{"model": "autoregressive pixel model", "dataset": "aerial photos of the United States (SatlasPretrain)", "train_examples": 203450, "image_size": 20, "horizontal_flip": true, "levels_per_channel": 8, "vocab_size": 513, "arch": "transformer_decoder", "width": 256, "layers": 8, "norm": "layernorm", "norm_position": "post", "hidden_act": "gelu", "mlp_ratio": 2, "head_dim": 32, "fused_qkv": true, "bias": "none", "qk_norm": false, "parallel_block": false, "inner_norm": false, "positions": "sincos", "tie_word_embeddings": true, "init": "kaiming_normal", "residual_init": "none", "optimizer": "muon", "muon_scale": "match_rms_adamw", "learning_rate": 0.0036, "momentum": 0.95, "nesterov": true, "orthogonalizer": "newton_schulz_5", "adamw_lr_other_params": 0.0019, "max_steps": 8300, "batch_size": 128, "epochs": 5.2, "lr_schedule": "wsd_sqrt", "decay_fraction": 0.2, "final_lr_fraction": 0, "warmup_steps": 410, "weight_decay": 0.0, "adamw_weight_decay_other_params": 0}
Rows from block 4 of a small autoregressive pixel model, named by matrix and row number. Rows with one number belong to one neuron. Each number is 50 + 10 x the weight over its row's rms, rounded and kept within 0 to 99. All counts start at 0. After the name is the row's rms in percent of the matrix's.
After each neuron's rows are labels from the 100 images, of 14976, where the neuron reaches its highest value: "responds to" is what is common among them. Only what is clearly more common there than usual is listed. The data: aerial photos of the United States (SatlasPretrain).
# fc1: MLP up (model.blocks.4.mlp.fc1.weight, 512x256), inputs 0-85
# fc2: MLP down (model.blocks.4.mlp.fc2.weight, 256x512, transposed), outputs 0-85

fc1.262 113:53 44 71 67 41 51 29 44 47 42 23 53 54 55 54 36 50 49 45 43 46 51 57 53 59 68 28 61 39 48 66 51 39 48 29 38 69 57 43 53 40 71 55 49 63 51 57 45 69 51 47 28 40 53 39 51 48 58 58 56 60 47 36 71 50 55 47 51 46 65 51 51 51 33 64 47 48 63 48 51 57 44 52 62 54 55
fc2.262 111:66 45 45 37 42 59 47 42 54 54 53 38 33 52 50 53 57 45 48 45 56 46 47 55 68 47 42 52 50 46 54 45 61 53 52 40 57 43 46 42 28 69 31 50 35 45 43 59 53 61 43 24 50 56 36 58 45 32 45 75 44 67 62 48 42 45 45 52 47 44 37 39 57 17 60 32 40 64 37 40 55 31 44 36 40 50
responds to: building

fc1.421 149:37 52 49 68 50 45 82 46 50 53 41 52 62 39 41 41 23 43 46 41 53 44 45 39 60 62 44 50 49 58 50 61 53 39 39 47 48 41 52 46 59 43 57 53 49 40 62 42 63 33 43 36 46 46 40 51 63 64 70 54 47 33 57 59 33 64 61 63 55 53 52 38 52 51 52 54 53 52 58 51 42 52 43 46 64 45
fc2.421 134:24 48 49 58 76 58 73 46 33 58 51 59 44 58 47 36 41 42 42 44 38 56 49 46 62 45 46 48 60 41 46 57 44 59 51 53 37 53 56 40 53 44 64 54 46 49 80 45 55 43 29 46 39 57 62 58 45 42 61 40 42 42 45 64 72 42 31 50 75 42 46 50 47 29 46 42 61 45 81 41 39 44 43 58 40 64
responds to: building

fc1.454 082:45 62 57 36 42 39 47 58 52 38 36 48 66 33 44 61 71 56 52 57 53 68 47 52 42 58 55 53 43 46 61 40 49 61 47 52 58 61 29 66 53 28 52 48 64 40 45 66 70 32 50 48 55 42 59 40 49 55 55 48 50 54 64 61 35 56 33 54 28 58 36 39 45 61 60 51 47 46 55 47 46 51 68 54 48 56
fc2.454 087:52 40 58 59 35 51 63 41 41 44 61 37 60 42 44 60 70 55 55 65 49 48 43 60 52 64 65 49 65 40 48 44 38 63 44 48 49 49 46 53 29 51 52 52 46 50 62 69 51 58 34 50 36 32 50 35 43 52 52 51 67 56 57 51 54 45 26 43 50 43 35 44 54 66 49 56 56 52 45 60 66 49 41 49 46 44
responds to: building

fc1.479 101:73 43 67 56 51 48 52 63 26 56 47 49 52 59 60 37 59 40 62 50 40 53 53 46 27 78 55 64 59 56 49 59 52 61 54 37 50 55 35 49 47 55 48 64 57 44 61 52 52 64 52 50 50 64 60 59 48 43 49 58 60 50 35 51 47 50 43 35 47 64 56 66 41 64 47 49 39 59 44 42 58 53 49 65 49 49
fc2.479 100:43 38 48 64 48 50 33 34 49 63 33 64 40 29 64 44 48 56 70 41 54 57 38 65 50 54 65 50 50 61 51 55 55 54 38 53 40 56 40 49 52 49 37 34 49 57 39 45 66 59 40 65 64 44 60 32 48 34 60 59 51 41 38 48 55 36 35 53 57 52 51 50 46 41 38 46 41 51 54 73 55 56 44 47 61 53
responds to: building

fc1.36 078:55 55 57 62 40 49 48 45 46 23 55 56 46 59 53 66 36 35 40 59 43 52 67 53 33 58 53 48 51 56 59 60 38 46 54 46 48 48 44 46 46 46 59 56 46 47 50 35 56 50 47 34 54 47 38 69 42 49 50 68 43 48 39 40 38 62 63 67 50 38 55 58 62 63 49 43 51 67 56 39 48 55 53 48 38 44
fc2.36 082:50 44 55 44 47 43 53 30 62 54 62 43 60 48 53 50 41 52 36 42 63 59 37 47 56 69 55 49 46 47 68 54 48 38 51 39 42 58 52 51 45 24 52 60 52 45 53 44 47 32 48 59 44 38 38 60 41 27 51 49 65 51 49 52 56 47 65 63 54 50 55 55 56 47 44 27 54 66 51 67 59 61 40 51 39 53
responds to: building

fc1.263 066:61 48 66 47 59 71 69 57 53 53 53 56 52 55 38 51 42 65 48 54 26 52 55 46 47 34 40 36 61 52 41 41 41 45 47 56 47 68 37 56 49 57 50 56 56 47 58 57 31 60 46 34 46 64 35 49 36 46 50 54 50 47 34 60 58 50 53 39 54 63 49 60 28 43 52 51 34 44 44 64 30 56 37 43 58 62
fc2.263 082:41 52 44 55 46 32 59 53 52 49 54 34 35 66 36 40 49 57 55 65 43 49 44 27 44 61 55 55 67 44 36 46 39 43 65 54 40 43 55 55 70 35 53 53 63 48 50 49 38 41 37 41 44 50 74 44 73 43 44 54 58 39 55 52 63 52 45 64 43 61 68 71 39 44 58 47 51 37 66 73 46 40 58 63 49 64
responds to: building

fc1.233 096:50 55 44 35 54 52 62 43 43 52 56 48 49 76 58 45 47 36 59 44 41 58 55 36 64 66 44 57 53 54 46 44 42 31 44 55 72 60 58 68 43 48 55 49 44 40 46 47 35 20 63 44 49 58 46 43 47 70 39 53 56 42 56 62 42 54 38 57 73 41 25 56 47 45 55 48 50 71 36 53 46 63 33 59 57 48
fc2.233 095:54 56 53 43 46 57 53 54 26 48 62 55 54 71 38 50 50 51 43 53 61 53 42 64 44 58 61 63 44 47 44 49 62 37 49 61 41 67 47 66 41 36 55 53 51 63 53 45 48 41 57 49 59 46 59 47 47 42 65 37 43 69 54 40 51 54 37 49 34 37 47 73 33 56 32 57 48 66 43 50 49 41 55 61 54 61
responds to: crop field

fc1.425 116:44 28 61 47 43 45 42 38 35 63 48 47 55 44 53 42 43 38 46 45 48 50 70 49 48 50 64 49 38 60 55 51 33 61 57 80 58 55 61 50 31 53 51 52 67 56 69 48 43 53 39 44 56 54 46 81 54 41 24 50 45 50 28 44 53 53 50 47 53 60 50 44 43 67 56 48 55 61 57 54 53 62 49 48 50 47
fc2.425 117:61 51 74 72 43 63 47 47 39 60 37 68 57 39 38 37 50 56 34 57 43 53 45 44 47 38 62 53 56 56 41 34 63 51 45 46 56 61 36 43 60 38 49 53 39 56 52 37 44 53 56 53 65 56 59 39 55 60 42 46 39 52 45 54 44 42 46 53 38 61 49 55 44 54 54 58 39 57 43 50 57 44 45 45 53 68
responds to: building

fc1.139 086:53 66 53 50 44 60 62 48 37 65 56 49 54 46 58 51 58 53 62 49 55 49 49 38 41 43 54 53 53 65 53 74 56 53 59 47 52 53 55 52 56 61 52 46 60 59 51 66 53 67 34 48 30 43 46 57 43 57 37 38 46 62 42 32 31 49 63 49 71 52 70 55 60 55 42 41 60 51 37 51 44 52 46 47 48 44
fc2.139 096:36 51 51 43 52 53 54 37 36 69 38 46 45 40 47 58 60 61 31 33 48 51 60 39 56 46 71 45 48 61 46 50 39 55 53 58 34 54 49 68 28 66 54 60 57 55 49 45 76 57 71 53 53 46 40 57 46 42 53 47 46 79 43 53 57 47 54 56 56 56 62 61 45 50 56 51 35 50 12 48 52 60 52 39 64 58
responds to: crop field

fc1.485 116:47 50 49 34 42 63 59 54 59 61 45 50 47 55 38 52 35 46 47 52 60 50 35 50 62 63 74 73 35 55 53 59 44 55 55 54 55 49 46 46 41 42 53 58 57 62 44 57 50 39 42 67 49 68 51 46 66 51 40 35 32 53 55 42 37 46 58 54 64 37 47 24 54 51 57 40 60 54 31 52 34 67 60 49 42 52
fc2.485 117:42 57 48 55 55 51 45 55 48 47 41 61 52 40 41 55 32 46 66 27 34 52 45 45 39 46 68 64 47 37 60 35 50 69 52 43 46 39 46 62 50 46 42 41 46 54 49 67 75 54 40 65 55 69 44 60 59 37 37 65 63 58 37 76 48 63 61 53 51 24 30 68 52 53 57 47 61 51 58 59 65 59 54 55 44 44
responds to: crop field