Rows from block 5 of a small autoregressive pixel model, named by matrix and row number. Rows with one number belong to one neuron. Each number is 128 + 24 x the weight over its row's rms, rounded and kept within 0 to 255. All counts start at 0. After the name is the row's rms in percent of the matrix's.
After each neuron's rows are labels from the 100 images, of 14976, where the neuron reaches its highest value: "top examples" is what is common among them. Only what is clearly more common there than usual is listed. The data: aerial photos of the United States (SatlasPretrain). In brackets: how many of the 100, against the usual share in percent.
# fc1: MLP up (model.blocks.5.mlp.fc1.weight, 512x256), inputs 64-127
# fc2: MLP down (model.blocks.5.mlp.fc2.weight, 256x512, transposed), outputs 64-127

fc1.27 074 [186 114 147 140 161 110 129 151 124 197 108 107 127 114 136 189 125 102 124 124 128 130 136 103  89 121 114 128 101 124 137  90 151 108 146 105  89 183 134 141 139 128 144 137 136 146 119 127 120 146 173 142 111 146  93  96 165 154 128 124 146 102 156 138]
fc2.27 083 [169 147 168 139 151 135 121 144 109 170 128 114  51 140 121 129 135 131  79 163 134 146 127  99 106 138 152 122 143 102 135 131 130 103 179 142 118  83  89 105 132 168  98 189 105 131  65 113 136 101 123 179 126 109  65 144 143 138  94 113 111 139 172 116]
top examples: building (71 vs 42.2)

fc1.310 122 [125 110  92 135 125 129 127  94  60 134 162 147 137 177 124 153 132 143 132 137 115 116 117 135  87 141 156 144 139 153 154 166 118 147 118 144 112 121 109 116 127 148 170 116 145 147 100 151 130 162 128 123 139 105 113 160 130 114 148 104 147 172 111 128]
fc2.310 107 [124 137 144 134 169 131 137  91 105 100 145 120 121 133 120 128 102 108 143 152 138 133 108 159 116 177  90 159 160 108 194 125 113  89 137 128  71 102 123 110  84 110 120 152 145  98 159 139 124 180 123 114  88 163 111 123 119 147 112 122 122 122 108 102]
top examples: building (95 vs 42.2)

fc1.5 157 [103 117 128 150 130 115 100 143 168 156 119 109  86 141 116 111 104 129 132 127 137 125 124 124 114 130 142 144 141 184 101 163 165 152 120 168 152 131 153 111 105 126 121 122 121 163 145 114 118 118  82 142 125 143 124 118 123  92 112  96  99 155 182 125]
fc2.5 119 [126 172 150 113 102 126 135  91 162 134 126 126  84 113 141 102  88 158 118  86 115 141  99 156 122  87 150 145 138 135  88 138 157 113 123 130 135 168 100  86  82 141 156 135 150 105  89 102 114 139 128 126 205 158  92 144 127 101 134 113 141 129 138 109]
top examples: crop field (31 vs 9)

fc1.29 101 [114 118 121 144 137 117 187  93  90 164 134 131  96 135 146 122 164 153 130  83 149 114 149  91  79 133 108  94 135 130 107 126 140 128 106 138 164 126  95 128  84 135 200 139 129 137 158 116 111 168 120 141 114 111 118 148 135 111 186 151 128 129 114 167]
fc2.29 099 [ 96 145 128 101 130 116 175 168 125 134 134 108  76 126 110 184 143 137 130 142 131 102 123 142 129 163 162 125 126 130 148 134 133 110 136 137 167 108 154 167 120 124 136 157 151 110 139 153 104 140 149 143 126 145 150 145 124  96  99  90 133 159 137 128]
top examples: crop field (30 vs 9)

fc1.85 098 [ 98 140 134 105 144 122 143 112 150  83 190 125  98 143  95 100 120  86 108 114 124 125 137  99 100 151 179 107 148 141  93 138 147  95 112 124 113  65  84 100 139 137 122 108 133 151 137 113 162  70 122 135  89  96 109 115 120 142 145 109 137  96 100 149]
fc2.85 100 [151 127  80 100 140 115 108 120 107  98 137 122 171 158 111  96 104 112 115 129 144 125 126 125 117 150 125 121 120 115 144 105 117 118 170  93 128 129 112 153 186 124 111 139 106 111 115 117 136 105 106 141 101 150 124 106 157  85 117 129  96 119 150 124]
top examples: building (70 vs 42.2)

fc1.76 095 [164 126 135 140  70 129 115 146 102 179  93 139 123 122 167 152 104 189 133 145 152  98 142 149 177 117 144 146 116 115 139 147 115 122 136 125 175 145 128 147 118 115 134 110 125 121 147 130 131 144 145 106 133 138 131 106 203 125 107 127 145  87 137 161]
fc2.76 094 [140 114 120 115  72 113 120  82 129 144 125 163 147 124 137 119 100 138 120 141 160 129  99 122 157 121 114  95 115  98 155 144 127 154  99 115 143 113 122 137 125 107 133 139 105 117 179 123 115 107 126 137 129 128 157 122 171 148  96 124 111 147  81 134]
top examples: building (70 vs 42.2)

fc1.23 088 [116 157 147  97 110  99  97 144 104 115 143 145 109  91 156 155 134 131 137 130 121 110 141  58 148 179 137 127 105 157 120 142 138 140 137 104 111 166 129 133 161  93  91 135 113 142  89 106  87  92 128 147 107 100 143 147 126 112 120 138 128 147 137 101]
fc2.23 103 [115 122 198 136 127 168 132 151 117 123 151 147 146 132 123 117  74 145 108 156 145  79 115 137 155 126 116 154  81 149 107 140 141 129 132  96 125 154 159 137 102 101 138 115 133 180 101 138 130  97 117 136 110 129  91 121  79  88 124 106 116 176 130 120]
top examples: building (73 vs 42.2)

fc1.13 092 [ 98 157 105 114 114 157 172 133 141 103 140 124 120 122 113 128 133 147 106 131 130 101 143  95  98 127 144  91 160 153 115 110 130 172 142 132 116 114 116 139 141 113 135 130 147 120 141 125 188 141 126 138  63 113  88  85 150 103 112 113 139 176 132 165]
fc2.13 095 [116 153 102 161 106 145 124 154 132 122 112 138 106 131 113 146 138 117 126 114 136 124 155 111 193 157 139 115 121 138 168 164 108 122 132 134 140 106 113 101 113 120  93  75 134 134 160 119 195 133 131  75  85 149 142 128  87 133 154 144 115  98 115 129]
top examples: building (85 vs 42.2)

fc1.300 098 [169 110 143 150 110 141 106 133 119 132 119 127 163 109 148 139 109 117 161 145 132  80 122 180 137  89 123 148 122  80 121 106 125  88 166 148 141 136 105 119 140 147 119 155 130 134 109 139 112 126 175 130 168 149 108 116 159 118  75 154 122  87 199 110]
fc2.300 103 [141 119 105 116 147 111 164 142 127 141 128 162  97  91 101 129 145 165 150 122 121  66 120 121 115 122 133 150 129  97 100 156 141 133 172 114 124  99 157  78 150 118 115 119 122 113 129 105 131 161 135  89 131 101 133 147 151 121 144 150 138 158 130 116]
top examples: building (82 vs 42.2)

fc1.216 086 [122 109 147  90 120 132  92 159 161 163 179 149 121 109 122 139 125 126 113 151 143 151 143 133  97 133  85 113  89 114 129 145 112 134 102 107 113 124 141 138 152 126 131 123 135 119 101 126  98 163 142 125 147 153 115 115 167 132 150 108 123 136 120 109]
fc2.216 101 [138 135  98 127 119 110 106 126 147 126 118 111 101 140 138 143 120 116 107 116 146 135 165 145 168 121 138 150 123 123 110 140 135 139  87 176 144 126 108 149 111 166 142 138  92 113 118 148 132 133 166 107 122  88 134 149 149 119 104 137  81 135 111 101]
top examples: crop field (29 vs 9)

fc1.279 101 [105 122 114 103 145 115 128 139 139  92 117 175 107 102  90 129 127 145 147 132 136 113 155  64 117 128 146 122 118 123 146 162 123 123 118 140 117 122 122 112 127 147 120 127 135 145 175  86 123  98 127 200 134 104  88 162 159  81 118 127 123 104 117 125]
fc2.279 110 [109 121 109 116 121 125 137 131  86  98 149 127 142 177 107 122  96 120 120 119 128 102 148 140 130 113 113 106  94 125 143 140 106  90 128 143  94 163 122 122 151 121 118 132 141 127 108 139  93 133 139 121 161 131 143  90 133 159 169 114 151 128 138 129]
top examples: building (72 vs 42.2)

fc1.213 076 [ 94 118  93 141 139  83 143 111 160 142 116 140  79 106 116 148  87  80 111 144 125  73 115 126 132 120 139  95 120 118 108 134 106 163 119 105  94 154 164 125 153 108 109 136 129 118 124 104 160 122 126 103 128 135 134 107 142 120 143  89 157 180 147 127]
fc2.213 092 [137 119 100  78 123 116 137 107 157 139 129 128 139 132 124 158 116 125 113 121 123 110 102 142 124 109 149 143 114 154 100 150 186 132  98 117 128 136 149 132 117 122 129 125 121 101 122 115 120  99  95  93 111 124 166  75  88 140 116 179 133 120 161 128]
top examples: building (68 vs 42.2)

fc1.102 122 [131 150 139 116 186 145 103 164 168 116 112 108 151  71 184  95 107 130 111 128 123 122 154 104  93 150 136 135 122 114  96 189 111 123 118  87 116  86 109 116  87 129 121 120 126 101  83  89 150 102 107 159 115 194 112 109 163 115 138 144 129 109 184 119]
fc2.102 100 [151 154 157 149 146 100 127 125 134  97 145 149 130  40 130 134 108  85 167 150 168 136 143 130 139 107 115 151 102  78 104 136 115 143  98  80  86 133 106 146 118 134 151 130 124 174 126 101 119  98 114  81 165 159 117 109 162 141 111 127 110 125 123 130]
top examples: building (98 vs 42.2)

fc1.74 106 [153 130 124 143 117 110 141 131 121 158 112 171 181 137 134 117 120 133 155 140 128 155  89  74 147 167 121 106 103 138  86 123 203 132 121  90 145 132 130 112 163 170 145 102 128 128 138 117 131 119 145 142 139 102 166 160 118 107 146  92 120 154 147  92]
fc2.74 094 [137 164 112 173 149 106 150 171 132  96 107 139 138 131 149 170 124 146 118 147 137 164 102 137 122 164 158  95 114  96 175 159 147 112 108 127  80 113 127 104 173 148 152 125 104 133 173  97 117 106 109 137 155  96 168 143 134 118 133 142 112 110 130 128]
top examples: crop field (27 vs 9)

fc1.508 102 [103 121 162 136 140 128 125 136 122 137  89 148 119 146 111 140 186 119 121 152  68 156 130 113 118 171 114 111 118 150 101 113  88  91 165 108 146  91 157 114  99 120 116 114 138 104 104 107  95 140 171  89 169 134 151  99 148 122 116 123 128 151 110 142]
fc2.508 112 [137 164 119 137 150 137 115 128 132 142 137 110 136 133 137 142  99 124 153 117 106 172 166  73 142 142 100 107 118 142 135 148 113  96 119 121 147 114 158 124 168  45 122  67 150 113 147 136 153 146 156 117 122  88 135  97 127 165 181  92 145 116 168 115]
top examples: crop field (27 vs 9)

fc1.271 110 [133 134 164 125 137 140 184 108 115  90 140 169 164 135 143 134 124 109 140 119 117 114  92 132 152 168 114 120 106 133 147 156 133 130  95 119 107 138 118 120 104 137 114 156 131 121 121 125 114 130 146 110 163 149 131 170 147 158 151 125 144 144 128 129]
fc2.271 118 [125 140 151  92  92 158 120 134  92 136 117 126 146 163 158  97 176 114 140 140 101 116 122  93 149 139 124 105 116 155 132 124 119 167 157 128 147 151 154 154 141 128 115 138 135 145 127 113 177 134 123 135 137  97 154 151 113 179 162 129 144 142 136 148]
top examples: building (71 vs 42.2)

fc1.256 112 [164  90 136 134 114  84 102 138 135 129  94 124 132 107 170 161 102 152 166 169 128 158 148 192 134 104  74 157 148 131 128  83 151 128 158 106 148 109 127 170 115 126 140 162 144 120  92 141 117 145  99 106 125 155 150 176 143 144 111 168 111 140 169 109]
fc2.256 106 [141 115 116 190 147 103 154 112 145 129 117 124 118 148 135 101 162 119 164 122 117  96 101 139 124 145 113 160 158 124 128 150 101 156 144 114 110 175 130 140 189 102 120 122 134 120 100 151 118 109 119 156 126 124 122  83 115 136 145 141 125 183 118  98]
top examples: building (78 vs 42.2)

fc1.490 085 [144 118 137 122 134 164 141 112 102 109  97 146 134 119 124 128 130 119 127  97 134 140 126 131 131 160 129 123 108 109 152 127  79  80  81 134 166 129 136  94 117 107 170 150 148 131 127 135 120 157 127 116 146  93 159 155 126  74 186 125 140  93  82 133]
fc2.490 088 [136 125 123 103 117  96  89 108 117  95  87 156 150 131 126 137 138 109 132 143 147 144  92  82  87 159 117 116 131 119  98 113 122 135 112 132 192 119 112 104 151 112 162 133 158 165  88  99 142 160  79 156 160 124 108 119 141  76 130 143 128 128 119 101]
top examples: crop field (32 vs 9)

fc1.494 086 [138 117 146 192 164 115 122 128  92 132 164 134  96 126  94 104 106 107 143 136 112 135 161 111  91 105 111 135 122 137 121 127 167 110 164 159 128  76 125 120 115 157  83 107 144 121 137 118 100 131 128 174  86 114 150 111 122 122  91 129 121 161 102 185]
fc2.494 090 [122 124 167 155 149 163 103 162 126 159  67 135 146 110 109 125  90 121 109 158 112 140 155 108 113 181 118 127 136 124 152 135 173 187 108  94 122 138 164 156  91 144 115 116 157 112 149 140  65 148 135 118 108 127 106 134 123 155 119 107 108 126 134 172]
top examples: building (86 vs 42.2)

fc1.425 091 [153 123 133 109 122 137 122 157 138 142 153  87 112 146 122  90 140 121 140 157 108 181 122 125 135 155 135 122  99 150 133 167  74 152 153 127 131  99 136 124 134 124 130  60 102  84 171 134 155 145 167 115 104 123 114 135 157 144 114 138 128 142  89 112]
fc2.425 102 [119 113  99 111 116 189 138 114 121 156 108 147  95 119 124 144 114 134 108  99  94 166 109 117 126  99 177 116 151 148 101 167 105 149 143 170 125 121 182  94 133 172 111 123 115 144 173 149 126 130 121  84  98 147 144 193 143 119  52  95 119 125  94 102]
top examples: crop field (30 vs 9)

fc1.144 087 [ 84 147 133 133  96 134 148 112 115 130 141 118 147 119 148 101 142 184 146  73 102 180  86 142 119 113 131 123 125 135 119 122 157 100 147 116 144 127 120 151 102 139 129 131 150 143 163 144 122 139 154 124 126  84 139 121 106  91 119 127 113 125  86 127]
fc2.144 102 [117 128 117 157 135 121 143 127 150 105 140  70 126 112 152 145 145 125 115 126  95 103 113 101 110 138 149 140 118 143 144 104  97 100 134 179 108 130 167 123 120 131 138 122 125 119 164 111  98 178 104 153 117 136 150 147 137  81  75 119 140 143 160 122]
top examples: crop field (35 vs 9)

fc1.132 099 [142 121 144 106 172 141 127 105 112 103  87 156 127 163 115 151 166 134 134 128 126 132 100  96 116 170 115 103 127 136 111 142 109 127 112 128 114 133 113 109 112 135 127 152 127 166 136 100 144 133 122 144 145  96 147 150 139 168 160  97 130 144 159 196]
fc2.132 101 [ 98 133 139 136 148 164 168 141 121 146  89 146 111 149 153 144 146 138 116 170 141 118 108 129 176  91 143 108 126 161 140 128  99 102  88 112 113 100 157 118  98 110 142 149 144 110 169 117 118 128 107 123  94 128 106 144 129 175 117  78 138 124  87 162]
top examples: building (93 vs 42.2)

fc1.496 126 [163 119 131 142 108 145 138  85  86 130 127 119 131 129 186 109 124 151 116 150 116 104 127 189 146 155 152 131 138 166 150 129 106 145 123 118 131 162 100 142 134  94 130 131 142 122 126 149  94 150 148  85 118 103 139 118 119 145 129 123 106 156 122 152]
fc2.496 098 [144  64  99 110 118 146 106 166 133 138  86 152 167 201 124  93 120 130 132 114 176 124 119 109 120  94 123 155 137 153 142 125 134 161 143 122  75 115 129 146 176 106 113 133  92 106 106 153 133 136 124 166  92 144 120 135 130  85 141 121 118 180 108 114]
top examples: building (84 vs 42.2)

fc1.248 099 [146 154 155 156 180 127  78 133 105 143 124 128 122 171 144 144 151 175 134 136 136 167 150  93  96 141 131 125 110 122 101 146  93 165 139  85 145  93 109 148 123 142 149  86  81 151 125 119 158 118 124 123 118 109 141 138 182 146 146 123 116 144 138 110]
fc2.248 097 [ 88 147 126 131 115  92 138 164 104 103 140 122 157 103 151 154  84 167  75 125 125 152  96 152 112 118 155 116 105 111 122 118 112 115 118 144 113 148 133 166  97 129 145 111 168 131 146 143 127 115 141 128  94 132 126 127 150 135  92  97  85 136 132 115]
top examples: building (81 vs 42.2)

fc1.500 176 [122 120 143 107 109 126 127 119  99 192 123 119 167 136  66 152 116 175 129 132 126  74 157 156 213 132 133 127 108 146 141 109 171 126 118 123  98 156 121 110 107 111 104 109 149 111 139 152 123 121 173 129 159 116 131 166 145 129 115 106 123 143 128 120]
fc2.500 135 [125 139 133 108 133 136 102 110 109 155 106 140  99 145 136 122 117 123 153 113 114 151 132 158 190 140 120 128 100 107 131 138 123 121 106 161 163 115 101 117 113 145  89 109 147 121 133 193  83 142 151 119 147 103 170 123 130 157 176  91 138 127 191  86]
top examples: crop field (50 vs 9)

fc1.487 078 [161 143 138 119 103  65 155 156  93 163 160 177 173 131  99 153 137 113 111 136 131 123 117 116 130 139  95 161 103 179  90 140 200 122  95 120 144  88 150 131 135 120 121 131 157 148 170 113 137 163 123 112 101 122 125 132 106 105  96  92 120 116 143 107]
fc2.487 090 [152 123  91 129 104 128 142 166 104 148 122 119 171 130 167 111 122 132 142 140 112  85 136 123 133 138 167  82 109 115  94 118 102  94 117 144 128 131 138 155 134 159 168 149 108 128 137 140 151  74 115 126 147  86 108  77 108 114 135 158 108 129 135 122]
top examples: crop field (49 vs 9)

fc1.38 090 [130 140 164 147 146 139 152 146 139 124 135 141 127 141 146 119 108  99 116 122 109 104 106 153 135 141 125 133 132  85  94 114 155 114  74 117 137 122 108 128  64 149 187  85  89 126 144 134 101 149 107 182 128 113  69 138 135 140 158  93 115 167 114 115]
fc2.38 107 [129 111 148 154 122 121 122 101  70 116 126 136 119 144 106 171  99 126 121 106  65 110 108 184 128 143 170 127 110  96  94 150 131 143 154 165 119 169 111 121 135 168 142 124 101 141 130 115 168 119  94 125 121 149 136 148 132 123 117 141 133 120  94 122]
top examples: crop field (26 vs 9)