Rows from block 5 of a small autoregressive pixel model, named by matrix and row number. Rows with one number belong to one neuron. Each number is 128 + 32 x the weight over its row's rms, rounded and kept within 0 to 255. All counts start at 0. After the name is the row's rms in percent of the matrix's.
After each neuron's rows are labels from the 100 images, of 14976, where the neuron reaches its highest value: "responds to" is what is common among them. Only what is clearly more common there than usual is listed. The data: aerial photos of the United States (SatlasPretrain).
# fc1: MLP up (model.blocks.5.mlp.fc1.weight, 512x256), inputs 128-191
# fc2: MLP down (model.blocks.5.mlp.fc2.weight, 256x512, transposed), outputs 128-191

fc1.216 086 [137 139 125  73 136  63 119 147  87 167 115 150 121 116  90 119 140 113 172 100 118 160 172 100 153  98 121 103 156 139 176 108 132 191 147  98 107 154 124 146 111 136  83 136 174 170  75  74 124 145 155 154 179 172 111 141 114  89 188 140 142  69 139 155]
fc2.216 101 [124 159 165 115 135 143  78 145 157 147 106 134 162  71 180  82 124  80 178 102 135  63  73 167 138 191 104 110 129 107 137 155 115 115 103 120 149 159 147 113 146 126 130  97 157 164  97 158 100 122 147 141 129  88 155 151 184 169 181 202 136 133 126 109]
responds to: crop field

fc1.5 157 [151 113 156 117 162  80 122 117 114 115 118 106 147 156  40  50 126 115 119 128 145 158 100 135 116 174 188 132  39 118 136 125 106 129 122 131 178  91 104 117 121  89 117 156 158  71 146 113  31 143 164 112  96 140 131 157 145 192 121 108 137 120 153 112]
fc2.5 119 [125 114  89 148 192 153 101 159 140 114 170 157  96 193  87 129 169 160 135 159  71 151 106 109 145 132 147 162  95 149 102 154 212  98 186 137 104 134 169  74  89 176  82 162 119  32  92 140  76 118 127 104  86 102  87  99 136 111 125 120 109 123 185 158]
responds to: crop field

fc1.102 122 [192 136 136 118 192 140 147 123 146 107 135 158 151 113 139 105  75 101 147 150 142  93 166 138 151 146  97 134 111 104  87 128 132 109 126 155  58 171 108 128 117 119  86 141 162 109 158  64 176 197 139 126  82 147 102 153 102 114 144 105  86 153 118 119]
fc2.102 100 [132 146 157 105 143 121 118 185 109 117 153  82  98 103 110 162 123 162 119 120 104  45 125 176 137 122  95 120 145 167 133  82 137 117  93 122 143 108 121  73 122 152 141 124 152  97 123 117 192 153 138 175  96 166 132  84  89 201 149 100 177 197 154 134]
responds to: building

fc1.430 097 [128 147  83 114  91 128 118 147 122 138 100 153 152 190  88 100 170 187  87 101 109 134 143 141 140 150 115  70  60 183 131 154 142 141 150 122 215 101 109 150 173 165 148 171 141 142 127 139 163 177 134 137 140  92  85 148 110 196 145 126 171 155 155 103]
fc2.430 106 [131 140 128 100 104 143 106 114 125 161 102 134 144 160 108 138 138 174 134 106 184 159 158 107 110 121 102 176 150  88 137 194 131 124 100 102 161 102  76  94 171 164  71  93 123  98  94  92 130 134 109 179  78 166 148 150  86 131 169 141  81 160 111  91]
responds to: building

fc1.440 088 [137 153  75 147 153 142 130 142 166 149 171 134 127  75 109 212 106  79 148 109 131 167 122 109  99 114  91  83 199 106 135 151 154 115 150 187 148 111 133 110 181 131 110 168 137 130 192 113 165 122  42 134 120 130 141  95 144 103 133 119 124 136 136 142]
fc2.440 090 [116 136 116 113 158 139  95 195 120 104 127 112 185 123 153 103 167 166 176 116 148 154  75  98 151  88 156 116  64 129 120 149  82 134  98  87 114 121 158 120 166 187  80 162 137 134 119 197 125 148 177 134 144 121 142 155 162  85 167 160 104 207  64 125]
responds to: building

fc1.347 079 [141  88 127 145 127 119 153 122 117 135 158 110 149 136  80  59 111 125  95 143 150 106  85 116 139 190 133 187  64 115 107 123 133 165 128 106 131 153  98 120 128  81  75 137 172 183 141 154 134 145 141 156 155 103  96 159  79 124 171  85 194 158 193 146]
fc2.347 089 [106  94 117 140 108 120 213 111 156 144 127 163 158 119  83 111 112 176 145  93 151 127  76  77 114 168 159 178 112 160 116  94 169 133 128  91 135 128 142 114  88 149  69  96 141 120 179 157 136  91 191 117 138 128 193 173  81 139 196 189 104 117 101  93]
responds to: building

fc1.29 101 [150 163  89  97 152 124 123 134  85 133 121 188 115 126  88 113 110 168 201  86 123 109 104 112 164 118 166 103 148 131 114 196 141 151 141 123  75  59 167 170 154 109 148 168 117 135  82 145 110 147 171  91  74 154 122  78 106 132 103  72 174  61 137 144]
fc2.29 099 [129 100 103 170 133 116  68 151 163 147 101 159 126 115 153 150 128 117 171  64 119  73 111 147  30  87 146 131 153 124 119 115 105 122 138 122 112 134 179  88 139 174  95  89 178 111  81 151 139 157 201 128 134 107 133  66 153 141 122 134 129  71 173 120]
responds to: crop field